{
  "arch": "vit",
  "model": "image classifier",
  "dataset": "microscope photos of single blood and bone marrow cells",
  "train_examples": 48542,
  "image_size": 32,
  "crop_scale_min": 1,
  "horizontal_flip": true,
  "translate": 0.06,
  "color_jitter": 0.1,
  "cutout": 0.25,
  "targets": ["cell type", "smear"],
  "num_classes": [17, 2],
  "norm": "layernorm",
  "norm_position": "res_post",
  "activation": "swiglu",
  "mlp_ratio": 3,
  "head_dim": 16,
  "fused_qkv": false,
  "bias": "all",
  "qk_norm": false,
  "parallel_block": false,
  "inner_norm": true,
  "patch_size": [4, 4],
  "conv_stem": false,
  "layers": 8,
  "width": 192,
  "positions": "rope",
  "pooling": "class_token",
  "label_smoothing": 0.1,
  "loss": "cross_entropy",
  "init": "kaiming_normal",
  "optimizer": "muon",
  "muon_scale": "original",
  "lr": 0.013,
  "momentum": 0.95,
  "nesterov": true,
  "orthogonalizer": "newton_schulz_5",
  "adamw_lr_other_params": 0.0017,
  "grad_clip": 0.5,
  "steps": 11700,
  "batch_size": 384,
  "epochs": 92.6,
  "lr_schedule": "cosine",
  "final_lr_fraction": 0.01,
  "warmup_steps": 350,
  "weight_decay": 0.07,
  "adamw_weight_decay_other_params": 0
}
Rows from block 5, named by matrix and row number. Rows with one number belong to one attention dimension. Each number is 500 + 40 x the weight over its row's rms, rounded and kept within 0 to 999. All counts start at 0. Numbers have three digits each. After the name is the row's rms in percent of the matrix's.
# v: attention value (model.blocks.5.attn.v.weight, 192x192), inputs 39-77
# proj: attention output (model.blocks.5.attn.proj.weight, 192x192, transposed), outputs 39-77
v.29 104:419481533534534491537500487454478472479519452548492473517433474534423497521553478529530537490492556495474528441478496
v.30 094:478466497582538486503532596564508488521474516508557504517544456465490526533474486464544524512453530466528515434516542
v.31 100:604437497450490513498581459538487439561452492493465533483528558514582569463478523492546543498521527494476501511495549
v.32 110:445584501512506460463452498473540479457583461509481507404455544462500525516511503497528502526498469459442480424492445
v.33 090:509467431465475453511538532586534540456577391513507459478517563525497480461531472530534420458531504551523534545509533
v.34 105:454529466533542601473482536480528489487446507528484451516504524483509479457551494524491543460522480454486491463456403
v.35 094:523540516572507505478512482487394497483564513478518542418446498468461487511469424484563507498535509499432515506501557
v.36 093:495546475473567566408522456471498510476544497461564464512422504504480515503571476546508467433471553479438472474525474
v.37 106:483581484521492477508482583488555452502573528459501536434508495414487509575495498504461590535514528493536477533473407
v.38 100:468545479502507565477498459556551513522533414509491546533488503541508556431509510531503584426482503599547500552496573
v.39 100:524457488507510549561444488465497556464540555482482443476457451542482503532501502441558517492505566538567560497416497
v.40 084:543480498543534530508503455522489472457480534559549449535513510559496439544486442546546500496507565501525513523510493
v.41 105:544469488493492504539522455480459480485489477484519436460533497540493497537523483487444474424551486570514507484461439
v.42 107:518500483487483495573478498479476518495507513488470433533538456512493532545468506499557455478521436566525604596487581
v.43 104:466509478519544505503478522464501510572494533439483465475500477545558550507547537499491517542459463513491410525495574
v.44 095:456468629479548485528467458442450512553452534520474489495462519479502510500565470501559493490527453530496397511452450
v.45 095:480558597442472498515522547462512575506551514515484537515555591508501477491449543538461544460574486551438488524520472
v.46 094:488551525497513540476436457460476533533482551504516447498499495488519483600540498488549471450510408507462548558499544
v.47 097:552454581536468541470553414534513451465490487531563476541533563459489581516562540548483531473515534503509563576522525
v.48 094:414539466516471484483488525514527421503490553454503479458535581537473453525510503478438527530463515458470546611511454
v.49 102:504447474449512505496470490421464458442515463494511543423511519493527468469513510495525430480486587473473504482404486
v.50 092:469519557505438550576520454505353488424518475436498516539502522498469474514479484455467492525500525528565504486558540
v.51 089:516523561453540483447544506557437465426454485476490507505505474433453560547540515514506534481505546540486560524491480
v.52 092:492500475473552500482509424577521451509463516447499457507560482475574424505493503472469530526561477535460463489469515
v.53 104:481490538515470537462550472581489454561442556526516466560542500470539558483487478521507492531540501460535474521450497
v.54 085:505477561539475489498547482576502470473529472523512478557576455485520494570442575549446462428423493564560481531521504
v.55 096:511521491469475451516463549475568525480486580514462520501451502555571489455403477488491420494473502514507518488500516
v.56 090:594500534584480460477524521553468467446484476554544491551494494501475468461518479546562524431440470556478494509500552
v.57 106:474528534529529474464449505498484454562474474452471533472569491530530471489563473447496438509471488536459450526571497
v.58 099:482485482459474486485584478554424511482552502480573527522526577563468394487531474443533507523513460545529527547513545
v.59 104:488497477500444469518481461491491516529479496492461508502519430523558495444528456428501441476539506572506453523566466
v.60 087:546505506508509506466481489479455508471476518512466523498464602500469422477438501512520498512483577487483530527518404
v.61 102:446488472512557502460522497532490556516502474510521479529458538555519483502472542460425451544554492523428522500462541
v.62 098:557489530550501465508450476516524457506598514484569513427536545544453484540458560468497492452513583478463502528493480
v.63 104:543522545529517391570527519526535537521503472446471508496537491530553456488538466468513491492455529555555473602517505
v.64 101:459525509479583525486520619540443550578532534457455537452520542496478504498531447504462470477493565569510481489504429
v.65 106:510457419461565490490511532496555504515524465564524532451474514473491501414527581542532487534509564453490512527483503
v.66 104:439564483504531539578491465518483478515563524556450545533452475480518432521500552444475552490488486578448476543579513
v.67 094:539547528580474557467441492440475488463514509512482507439525488489466465490440468504470515559434392452477506458471491
v.68 096:505492459541473504564502512468511471456548566492549490556542567498466470458554492518452481519423497513481486527441536
v.69 107:586502489523518487496486565464503552482561475512559492569557445491438517487477482509437493582475494531500520541458481
v.70 096:520534447440484532466539449472530476535475522458459454488526499479503446531505463518450532470458488528459476491505498
v.71 098:538495481463521555469551535505567508448451551518488529474509543513502537509502520521564512558496542523476487585547452
v.72 096:522496435528543467451558513547498508528476578524421469478502522449519557471528454497448503460483510495575537531463547
v.73 108:493490435470599530563565511504489555459518437509496579518511476501574513451549551468525514562479510411475484474485447
v.74 095:501473456552511511483518550503478438446505522500480489535455475452512557498523451435518424464475507476483556460554504
v.75 103:613525476502529404514516457459488475507456539518508517552508423530532569506501553505539528501449473518524483431485497
v.76 105:506530475472495560473475514465438525512411426516524486523489438527392543496558475514501559499451508513520462507554543
v.77 093:523472519462504564526398498506532466521580449510492391500444497536539532513444539521530477494479514524506524473464490
v.78 093:583551494511482485555483559496508455510518579476536437514489391520498499531481504505503432535441429617508543504521539
v.79 103:534546539551471512497513531555497458490555487414457484512543541541570564529440539502467542495484500457523506484564501
v.80 102:471488486479529530476466537535513418524476518506479596464465373493439526477471586537467436487462500545535538527491495
v.81 099:519557505503558491482446439535462488575498494567492486552551547520508473518529526441547459504575467507552552565417443
v.82 114:500540486515519499557416484533455540507491484526494557527481512539455526534527518491539511490550337530556503480466484
v.83 105:431538472404499559440550515553559539424562574500493417542467420426493521488510493418475469487482468451530507462517472
v.84 100:511507449493567503511537471491477542543468497518553510465459534502543465512477502560544438536478445500499560517499512
v.85 108:575553448550518482481462480486511522541468499462517530490441508465496402504489423467475502535475520535540530509512498
v.86 108:453443532539575520507536498509471477532455475487475514456473547443526467519466572432538482461588516496484551508534444
v.87 097:527523412441506484464451473446556552540498499448475466557422509511485513543494462519566422527531470538500484423505477
v.88 099:495459469484474465563479503573505497552469493454514581567499541455486532569540506495482411441455489557505525521491444
v.89 099:509484581548508542520511444526438417463536561526409482555468451478479496527491456567463458503528468482489520510525522
v.90 099:559476560551424542513471447477491521499515519534459495501530504441562487455470476487507490557481425533491499462539445
v.91 095:539473470475464524466526511484509522534553541593459518495455513547518516458495500463470514436599494496495497443512486
v.92 104:536422556476515479500534544529441503428509564448550430547515466565488442574473574462456530474519549446494483498502482
v.93 104:556477443593540499510507489478511449528503475583512544505458446431519535500466488506484528508610459518497486523427445
v.94 113:513525478506481498469471597517485490545458467506501511506467477524514484454536486511512487532475489519471569545362475
v.95 090:540474518443583504510532538531470556437502498546573543548511444510485585507507546504524461529492504519469546462553549
v.96 093:553516505527431443514555473537568483465458514521497469597471539447500561563514501462425517483480583448484490515488604
v.97 088:500487485516508509525499509431567538482477474527489505511495548488565484533568464514514471478485555537445500556444508
v.98 099:493461472528511502586454500487560470465476468532538513496461474485497552527522470462475542472408525566489523473575467
v.99 090:467510493472504454549526466549482485567468595506476534530451485516524511459505531534521484551559542410480471481406549
v.100 106:527559432553472496527557438471503509484524502572430482501531470478508557480404480508470427440521530592476446501546517
v.101 094:445462473455429463537421471479521501441506446473475457504514529489473482513534557551589521513439476502449517460485503
v.102 100:514487425465481485489514454512501529479498495529491453523491514476475525507486494472506508545501572505503478472503497
v.103 093:513500527494518536454560461391504477553505560534498527529456543500536456525443475493527595500512524473542524521469463
v.104 098:404398524500488455460562499489477560507506457458538458528490480489492454540549524430526455517433510550577488495494418
v.105 095:524518481478503541497529468527525589455448460510604505468491510528422528465549481495535553541391541510493499467486582
v.106 105:462529500452574540517424459463577424587485498531422585438477524496455500542451456551429514499492439583478515533424519
v.107 099:478509482481494592542541488533464557487426518472520477512534545499451493532466439505461537423478467459501529543515500
v.108 098:510505535513510496474541455527449522550434511456483547480478495475522485528492536508556457533491484510565498414543485
v.109 097:482538451484547490425491538542519525538519428487500527599530477416516473568510548494483496458503492539493442454490529
v.110 100:481489511536486462535475456459450511566538405509497542523520586476503419545503550481570425538504495454507437542492482
v.111 104:556456517469436529429568464523545544490540510529487522506489461571513496554558552479536502490465474505471544494383520
v.112 101:442548453479468527497538557513547560488588536516549450562527447495440478491506503472514444539530506512448501462501473
v.113 091:523530488493400515507487528525478584536473482444478507519458514560519489534493523548489444557531538489516540499499474
v.114 099:506486509493495484561497465503482456527525440438522458501550457489548511534479521478402507490526454515468472538438471
v.115 091:471553502460512462502452573490515579452473533467529467519516497512454501476499494550521514532530522532511409479541545
v.116 087:493466415508501440526451476514516542563572541469472531516449518581404544513496559468469523506499503444481518476483510
v.117 100:487417497453481464456521561445517554549525530483465464489458492517464486492514520590516450491527507530519488499543423
v.118 096:477518465467551509503501485464453525477513496498494473469471480534447560498548504464473508515512477500472468517482611
v.119 103:476517565440517548524513516509467535582527548455501579496550459518509586479474437485472446449574506381501534495511462
v.120 099:500556497478542489584475478501477450471539512420496518513566429462463505562418509489478483520563520450455449462500468
v.121 095:415463462503503558435500484535585534485594578518542578558479549449517478510529462499643511566512543476482551528537556
v.122 101:467522451487481440412500529460476481510502533490437443491513509501533479550560526487551527541521405465531542489490424
v.123 103:441476458503567541481561428533543539533522559503541536560512480536471523489469446495466494456483456497483465468505514
v.124 095:459507536451513513422541440506555563489533494515453478556505506482526454509465457529475502484538486495557507463546566
v.125 094:454606554516483470495532519475516480479500504545557493497496546491481528561527485591499468482516549469510573485494508
v.126 096:552419508441482484463482553482496576493460480502466515509525487534480472526549394550473516530480493573459536562443520
v.127 099:506536461488561444459438462477510444458512488485421480512551568549489452510465381513565485423524451483463461516512491
v.128 096:546554519477495490514569450443475564480486477496507484505602556469456466496544463579467447544444510556519535503529544
v.129 105:403534491538464504502485501579582487521510500494547520483537560501533567484409558529515485498520536545479499504525443
v.130 110:511525469515482507480499507473506542520474501472441540484497554521527437482407526508418430487467509530491475425469511
v.131 095:562540560504592500542576532438501504519548485547471497482474465556509506473509534518494521478497489482506539512539532
v.132 102:488508509460558553496519560479519526520482448504513467456512517520514494518455478506600481409468532563497533542478524
v.133 102:528514525513527528492547510526486488457506490521536436501566447515509471484480509516524516490501543531478511464567552
v.134 094:449415494510459544462509421508484489564559513425565501484431495513514524502425503512521520477498536479523506502480557
v.135 105:523500515522449452522457463577579449531465429446529569523433506495508477466516496477531479463464502531550492573526488
v.136 086:588484465476459498530541445502474504493517501535537465453473499479461498512490498481477463503510467504596467434617532
v.137 099:435487540491560439459502477522504475570517447515473456511506500530479516460526478511524466525510529521495499507512499
v.138 095:484454458534557481510511535502475504536476521565515490517487466510536482501523480449517483550462477521499490481572469
v.139 094:433528475465569457559468508499520454473475452504452411576538559543485468568525509483453588474513444492479497495526477
v.140 101:510504524445472552449516535532488498472496487471578515455515464541515527518538487501483389523511492565452535460497473
v.141 105:441521462463533482471538529483492465475509594474539589568475455550502500536473505531499463465504509469505500505431491
v.142 104:580508457459550537556521573464532508446462477510454457469435509458466506491573454446476589494549493498524470539468463
v.143 095:508479578457514464554520476467510507429531461554518525452449460548443427545456538540531549609528512507515549502482500
v.144 101:492523492507467443544495460441572520451514535529504431511501505537555524457535487564450505513490505485486498484558557
v.145 094:429507515465476512463501490527564480501567484478488493479468512482552449488576502541525494479512436576450522507454468
v.146 093:506553510546518417537416473565535533569453504488479475502500507492451477547474507529485507496524504522444532460413475
v.147 092:595548459452493530494540498441571440509551446465520404514529565505516504481517562434505455542542483521405513536533483
v.148 092:484443485504479519463467512507448511549492482545526537436460492526394528528567474428527427489522548505558490480485481
v.149 099:535471542549463484544593532509556492520533536489519480553449568530475509458486573455509465440527502484532562485449486
v.150 094:429513556561497498524429486508474515513471579503410592554491471518518463486510516511470560525453487487533441470542467
v.151 099:518511452489465517461539540438488513449504483586452474503483506401498489504542489486455492541493474514494409463468482
v.152 103:479534453433444486541453418517561481531483477467540475470556500499531460427508530530479470527506462547448406450551427
v.153 098:469515490504526482536469567525532499547524496501522479502577524505508432455478534487536542511510582426520560468435480
v.154 105:629507508414484558490498465488457467504549495457546562474483535481446526477466555491466529561514458528531505456486496
v.155 096:452490571479527460438499499455490509498557549449538572408468500562475515497503467584526490497451529465511541492471449
v.156 096:604456522503529496407510483563554479478468484502463504561466514448531535491498551586496452495505556530511537478509485
v.157 097:514387490555513450503474505442546575480509452534460492467586463510446494508540459472508441543474512510492516504451509
v.158 101:467503515469586520519561521475380427494484414504526483484511529506524459460453464443485454521506542480476510480519511
v.159 106:468485470468492504475528537472532510427551461436472549416530518541438487546423489482513472487522433488433509557428537
v.160 102:440512526532480488555529538480448491459456444461537509506517433582525542447528511567531508488479486555519481506507499
v.161 104:451510536513510516418445498575554552518533527491534500430497525448488445464485482468534454497436505494496488456473501
v.162 099:546539493471537502512516468481482544516508558536464522522541431554533503486435549484444634502521536536482517416532524
v.163 101:510511468463543527498446445495495488513469503595523436518522517441515543545559500484480543448476477433518535452491503
v.164 095:569484452505530519513435521505581489508530495540547543545470524512555558466535470501463490537492479548503498520406504
v.165 099:530520512470554480494479452521473550439412484474441560559535479458422468501460490504524518530466524436463546516485542
v.166 100:493520580542456476521514497537518499465573463474457475506465425511472475533445531487563477462455553516525506438555472
v.167 104:501501475477464521472515476474578502610529578458429471524531521498491454493514450396532465477511539461423535475496549
v.168 108:535552519532481551486460500468514553393529581453452505506543416431490507517461535535550521476478490588579474488533550
v.169 099:480554491477571510482579513512516527512492498530470510461485530576461586515500465498543465518530534482471553587592537
proj.29 104:454519489433481496492440500496470523499505517488512449444519549533572440507425482449541454480440442531545471400525558
proj.30 087:443530541449452498556481492449428518491492487469525446517551560517488433496523485448524494433487572490482456481584530
proj.31 105:510491494562506521547481476515547534599466482440459529437417508504471455464503487571475482512506471481512510478488563
proj.32 104:490451542575438443527518545476483531515516514532492478538542525509422493494514496536457481453472466529597444534492503
proj.33 093:477588511446503502533515481457505484482400526492512547544498571458508533487504469561497520477560517438477460465551549
proj.34 098:495469520472520617488575499524458489490477435537498534468485522591533539484465543513465436450491537497470484474517548
proj.35 096:575434529482447466450482440491500507524490508533499486497576516512496462516584482503493519544519454514535474536516469
proj.36 094:491466524472571471531453471531452491508533449537449539383521450548552546554486535464473535506493505518499480503515497
proj.37 096:459467548494481475515545504524489543476437497498522528519521523608474489524532565538540459512471538515515496484496488
proj.38 103:450532515501540527544487590432467588504511520522518454479500484501454507557480465557427469548483531459546519400504511
proj.39 101:540552507456511490485527543486548475465532498484507545529496443540494427473518472520475533488518559513513441484402399
proj.40 090:485491457503517394464489535538528502551588454435506525521511489475530545470499541478560509485531463465465497463520427
proj.41 104:544539515464482410513518533519450469466520503515437518491538401519518531512437440599500452571506452578466485500521422
proj.42 102:472496500523477476479572510448492482396445488466563520503556538477535478552568457459459493467591528471450466479526478
proj.43 102:492497559532521543487552480525437470510501452441529478456531496537479497568489540463533515512573474527471553463554473
proj.44 092:515555521499485519456485502476556517507546487511505502466504516527503521518468480477536492558491540496409534504480504
proj.45 097:486528431569414481541534472536504524549420537533519442463535511540497508486546493568467486529482466509530556483464482
proj.46 088:530469506544457455560544534456508465467523485458520491437566610504493474504548507566442489618501495538509541461461497
proj.47 098:439556494445512455462473477563492514508524493396477484513563455483603460454453462537508496454458456466555449562598420
proj.48 090:542443506481549497529449474525470538488435406533549549519498523520453581543497417458513486564501465504485527384492458
proj.49 101:463503567506493477535493491550538548456506515468457473546487444487479506463521557420539527463588543519557442556531510
proj.50 096:489473515431531441500551497514575505605520501437467507480559474504544514518563419485532494525556443452410566471493424
proj.51 087:486538457464551502436494525515536467550476487456504490539488534488505495543467457576480534547584545507462511474514542
proj.52 096:521585547518454475500527442514441549456536493523466483487523477524504553506554499524545479494549514483449524513446515
proj.53 100:544451492459512537594434514441459508470527552462514545458491513476433518500496519560467510499530469514497456482410468
proj.54 085:521476546568488534544515512441501518566542531524457510473479447496471510405431499494544455465477544435366539545481533
proj.55 094:502506591494489508491565478530431489482545477509459555532543536553484445498554520407486542493446516542506524462538482
proj.56 098:497525521527496516471442552486506560574496483544455477530472446491432566559458597490483466460432474454549492508462533
proj.57 101:493596526499523472561513441551546493519496511513456491503545549487446523485492477545532479475534511505530547473476495
proj.58 096:508468408483461452529474454495519436592456603519510448423535489535448519520490544546516488562548446468428562476426505
proj.59 101:439476530475507538524522523427474500471508464447490481453519513547507492490540509521417551525491506489567529406556483
proj.60 095:531581504499553521409536498579494495479525470546483506460528449497495505512451394448539542528473494581494470467440484
proj.61 104:542479532479489470565434555488495471435404491503456534513436521475482474449533474452505576596484486452580512493516466
proj.62 097:439507557595503483457417489450519526507459497502455533558530500474495442453460456480529489527437459480538470491501484
proj.63 100:501523553497513585504537477516470436523457519518584501543436476431489503581468530529443555480454520420491490490482454
proj.64 105:444469580531482479547532491525456574502511441550585440540476498567507473535505510526492490473499514519513565488450487
proj.65 100:469498502558452530498505570504440525491518470502446546523446512510567489566414473481475507515409492553533479471565548
proj.66 110:513509503493486442465522552489464502542522472516608501518502504486569485526520469511535480482496471500504523484478516
proj.67 093:520523503453473476533460528571548565540547472475471457480487533558460518491534528469527492510476500468528467526558500
proj.68 095:540438512512497440505442534449477473442461519560499511463515452529496515599491536447530555512524511446491490449497449
proj.69 103:455511475478441520560524466499521420556501566439464548491478540450634543512500450447547499539509514568469506445516556
proj.70 100:510524534474501548463459491573476507461444484485607459533541523546475467504515498579512561525513520456501525456547499
proj.71 095:438529534546493473494448484497436482526450435490485520456496465488412530473429438448495536477560509513575483542484425
proj.72 096:529473583508525506554519488501501508473462496543528475526459516515488495557508503476484524542445525521441487519481467
proj.73 116:455504519532481465511466582505524477464477539453487542526575449468435554442478555535509486443502552503490483460517484
proj.74 089:557478429534460473523495490455478480501518458492588531477501486502539562497483518536471530454432541566508494529545495
proj.75 108:492469532503531501545464484468564541506556539451555434494492559561494489499467561507540529521520539561575561493600553
proj.76 101:472502555482546608453516461559467556525529525530470474442458414549448498523455473506519447488514532496546564533504462
proj.77 094:517405451460546501492520544519505455517494508446504544532491477490541485508495558391452457557439563500432574498520530
proj.78 090:467405474464555544492440541473486437573495567480483511448554525504555446568458513486474445509465473545531521433491508
proj.79 105:446471461405522475488530491481412462521577518530482493434512450510525473515527500563499492527461461552481466510475521
proj.80 105:485465516454450437513575453543429499512566448507503469531529568510488518520561447481463463521510446481478465535460530
proj.81 099:491535449493461540533519541484366445542496516491535587494533417527476553505534520491451430578419512512481538490510487
proj.82 111:523365479521501503413499515528561441539526422483543486499491491477525487484515485499468499506535513482447483524556489
proj.83 110:517519480476476499390498543438492493500499478431486562472560448505515456495461507453497553498505528524534501525508535
proj.84 106:480501517433506484527508493498556492502527519524556553516539466540493534446501530451503505488531443459446509612523471
proj.85 101:455530471467473426502499541483524511414480535520561551502565542519520497521528611559452516443524540456510495459558473
proj.86 102:497473466519458536526501459505528454516529447536509504427501474482473538445566477488506427529476437443476504519460456
proj.87 098:472487551509491509491535553541532516408465506491457513477532444467523579471553480445470478488505543440553480522489448
proj.88 105:544524528560562492422477481489509531478462467487475443495516510493523483492536505513471489501528468586544539525504418
proj.89 104:397507522464542465428493496525502512491525506496566518477457519504573525430588521527512510518507514516467499470541443
proj.90 101:509529510493419461503478523522481571509506472496535528558497580495467439503483537512495459496516547547465552540464477
proj.91 097:494499512497451524487480536469538526505486467470525493496498498477555471555592515514495513515554550501482467530574461
proj.92 103:547503440472454598553527551521480530470516532477551490493547488524547542480483418548472507513540518532506558502528497
proj.93 105:452506472472524532525496533424520466439550437462515527401504524553496503499552484494526433485506548557448531481524479
proj.94 112:446494450461459535526475507467463523514502517471508499606484508487497528517528552456431504500451580523474516487536509
proj.95 095:494512521476551514445540493463540534529574475508438497418495461537559463496450462402448496508516430553468567528467499
proj.96 098:425483612474564563531515478465540494501541511567468524509548475493491429450454451524460449495462546466571467585414513
proj.97 082:464442514461478518439469541484457469448501443560517473506494536491460432449480528503522497514496499546465494486517545
proj.98 098:475518535514500515473536520521408498459587481517534463548476509463448467482570442494585502524518487514537495530488584
proj.99 089:485436614413519525499509557512517458493504399467527519522471524513557448478554511539451462481445574484479475488517458
proj.100 103:459486516531509481492532500564476548398527555462439503445472511453524424498620513454514550513534484507548465465460522
proj.101 097:438458482477464477514457465449521515510537516513436452487522550485495478548528513479526457573484498494450422439546458
proj.102 100:510455486515509507481455513467442514503532523472516513485498528474459473524500581483574450568459569531561492491453573
proj.103 102:378450445543518541474523521602449506435482500492497537496543462438535496529544486497512511527554434494524521504468467
proj.104 099:498465501517523414449500502528481506560455567552419526542407592557458506526507534539433513454544441458469494479558483
proj.105 100:585522459478491456474506553536552488503520362490479493485522450479525508461504484493474485490467437483577502405568533
proj.106 100:459476563461506479490472466539492506445490485523520493509472528458540501457479583483451554415502488486486540534567463
proj.107 096:517510424485534483517504473428525523490504504513591437460547474415494523450494506571478434516503515495486504446531480
proj.108 095:439450429467403490462574526500482503449472467546528559493531520550519530488523495540449501448514491498513524447548453
proj.109 096:566503526513418397548510459567460484586518545468422539469468499532543506465552549480442541474486498484453459586483452
proj.110 103:510493488491468555489507470515497591435444481471521427573425556524504499451524457511473525445497409503501482539491504
proj.111 106:496475462539489379518467508507449481474465539503495558493501524457501585459498557481505516561481426471541521480515440
proj.112 100:609500437487502437560500474567499508515462476497509496534512521552611530491499504462556504446455543510485418506490520
proj.113 092:583528471493548531620529564503492505493538528567494469541539449482442564511523553535513562497509445409548504522458489
proj.114 094:495471481449552515521561511510516468521450455415515530455448507495461490541516506531549542531507493509494380486514566
proj.115 091:536472495548443484573478479473481497504487558542531540461487511472522497518444550511575554445434522458471488441517468
proj.116 083:514516447516488518494518550456505487486429542548483517453510441503499475501521500470477463503476509533527564476519471
proj.117 095:508525483542503513468503494510473519453549496466566506476572522497445510488468482488455578530406494522544427531506444
proj.118 101:545506528447398471514462433424452504494495477454468526449469473534556371464485500458541457448480506482517537474506492
proj.119 098:504513515457541525567468501498484472484539471518428441540516531529475472495537540475538421547493470489482377519451504
proj.120 099:509532508480415554515543495445507489504557508538505505463515481507487557531513484497584415468547470538435540531498467
proj.121 096:555519500506527442552510501509478486578508512437454432542554554490550480482464519406410452493406487495489462442549504
proj.122 102:465556486499549556503473505512553560504491467490523540450514501453478522454556528455462436513458532532454454514505536
proj.123 097:435471472486474549501444532431524490516490469412511393533556494496516502528514515469475482480509538482475512552540459
proj.124 091:544571457510535470510516531488529488517463543496500503492496559484516484482502545466528534438510565520445482550424531
proj.125 092:538438428531504472467480494531553453492515479541508471512479463480497496509394492415567477501522566507519548483524468
proj.126 097:521552521487523449517519565423456539500494507510465532426525535435569508514476576497481506452545536504520457474554440
proj.127 092:440483504454453524636443492515461533462572505519495415465504462424465516490530567425463614489501467503502523498436484
proj.128 095:413534466470552458510468540480444441582458577571474457519502506488558483519485504462559534498520458476481498488415507
proj.129 102:473514506512473536553494564490489467548588541489490409472438542550522515495541535493516476417452547524472416562534469
proj.130 101:454470536499477540482500445482498556475497452539512482481515544459563535617473490568503523451471548449485479544483482
proj.131 102:520534442496486525476404518455525473545470481531607491518498502534490477502498507457549440470505486459536525508455504
proj.132 102:551511470433549520485482476494471535456532488492528477516528534544556562478505490470449508517471471493404548567477440
proj.133 103:488502535463566488492511428469562498442490523525486506459530459474479493512487466495490453549504441543477517518501514
proj.134 098:585470497512565437539439503509483495489405525573516467490513494461510462512533507513509509531536474522472431539503523
proj.135 106:528494453518459584436502569461497516461530501486539505490475514497474498520539515493568431515529457495439522540516507
proj.136 089:484516511510517411493499510429515461497493509460529520565514456496569464528509496530547621514525463482480505490500560
proj.137 097:454488484447553396489408518510481499507460471492496498498467541511439446487440517508545478509524532500523511501452499
proj.138 096:563575445478505441535507459521532433513531437571492514473566503477413467509518433500420496483525468478505518429480475
proj.139 094:508454465506493521449487492440446597510512503470487589464582560386476523499528475498527525456476506552443591498515500
proj.140 095:513459540526530471450483435511553459472532463536475472455464596563513499519526597472539479462432491530518472534514474
proj.141 105:522475483481544501433485479498511477527439465543557577438479540503515497508515493398493533499505528534503439553492439
proj.142 098:492500498435516488511555535450468520437519489474546502551526559554543466436571508496526514602474489438483524503510542
proj.143 094:508512476398448499438475441485519551557528572467520466553559523503477515460559488490502463538421453542528467503533476
proj.144 102:518486499454572514510432501506583538464547563510486496449555534443542461490554516541542491483507427475509472488560464
proj.145 099:530484520553500441480418437504507467485465516525432523477474526443575549487587475517526431557518506533519442572515499
proj.146 095:547462505501538518466463502520493456510538498538558518525416573527512452470517571445489382523432552510513494586475508
proj.147 092:603508531491540462539512548530458464533419527475476542516490517467434488438522451441497464498473530484502580528486458
proj.148 099:482495489491482486459552536515563519430522538471487448463472547494413539514415561474463446464514479495515507508553479
proj.149 099:485544460470491525495494485477520490521461538507493537450435490488439461517565499468552471520507495484470580498532464
proj.150 095:458487496536527486434450496602538500462463469523439500502509555510560513444520556496549488485438497537435503525422508
proj.151 090:509494528557511490507463502500500560457483528500547472459517436546550513525470493533575503547452509449474515545433490
proj.152 095:523477475480453464492468442492520409499485486511523470450594490463508519520519554520592479489470500490556516519528536
proj.153 098:453543532515503526448538561488471522500523497543540504461540430495486455510541508487480453596559451488511490470530518
proj.154 097:534547514498478505527494451478506376529554452547471530566557511519517511540483522563530492556512536440511515494545470
proj.155 103:459470587512449490457512448436493472479519501435477489535536525472492510514590458500520521481512520551491553455462521
proj.156 095:528507554511487545573525540516498508542569476460535443502479478487453555474514491539580532540534531556472498556545487
proj.157 099:446522543480516539512495473466465480458469506464472512492488589513468468509543542452501422447550535465525485429442480
proj.158 101:478534507458469521504451455510562521501576577527488436471466495493426524442499453472431584561558535538473529525505541
proj.159 100:538517531569541456560459485474488517570521495504445460498612526570508505493473445490579491483466485497449523500477552
proj.160 100:510428530559468451545521439541599503503606519483483534475526522533484468412450511494480505432503521509501470456498500
proj.161 102:491528471532517519498504559463499462539470492499482477492523499499566450495495459462473532419519506474479499517513464
proj.162 099:518569483537522521487564462519502488449491526490480519488541469471517509507474483525441438451535455527524530526464517
proj.163 101:587486543444459548496513538518420504445499447469518575561553570513538464428475512453461484451569566485531526501559479
proj.164 099:517576501469475564455617426518457523541454539483473477455443456504525511490449564453535561489428481491473504547493466
proj.165 108:571572521475506493495461507525525533454456537516454461526508463435527522536531457545468525524531482502469512527561543
proj.166 103:571469434509497484478565466475516505508500535499560466552522572510567400530518480470500507541537548549542488452493479
proj.167 116:527555398573545504569507515452475463515461495524560552456566429551499442422498541500502450413537504506513445526505503
proj.168 105:442529540500548468439478519459512510504527429546433515482472568467534471498528478446543427462448520515500482511554491
proj.169 097:501475491490440473488504451487605502473551495458424522468459504479547466498541524522524435542504503527437517500468451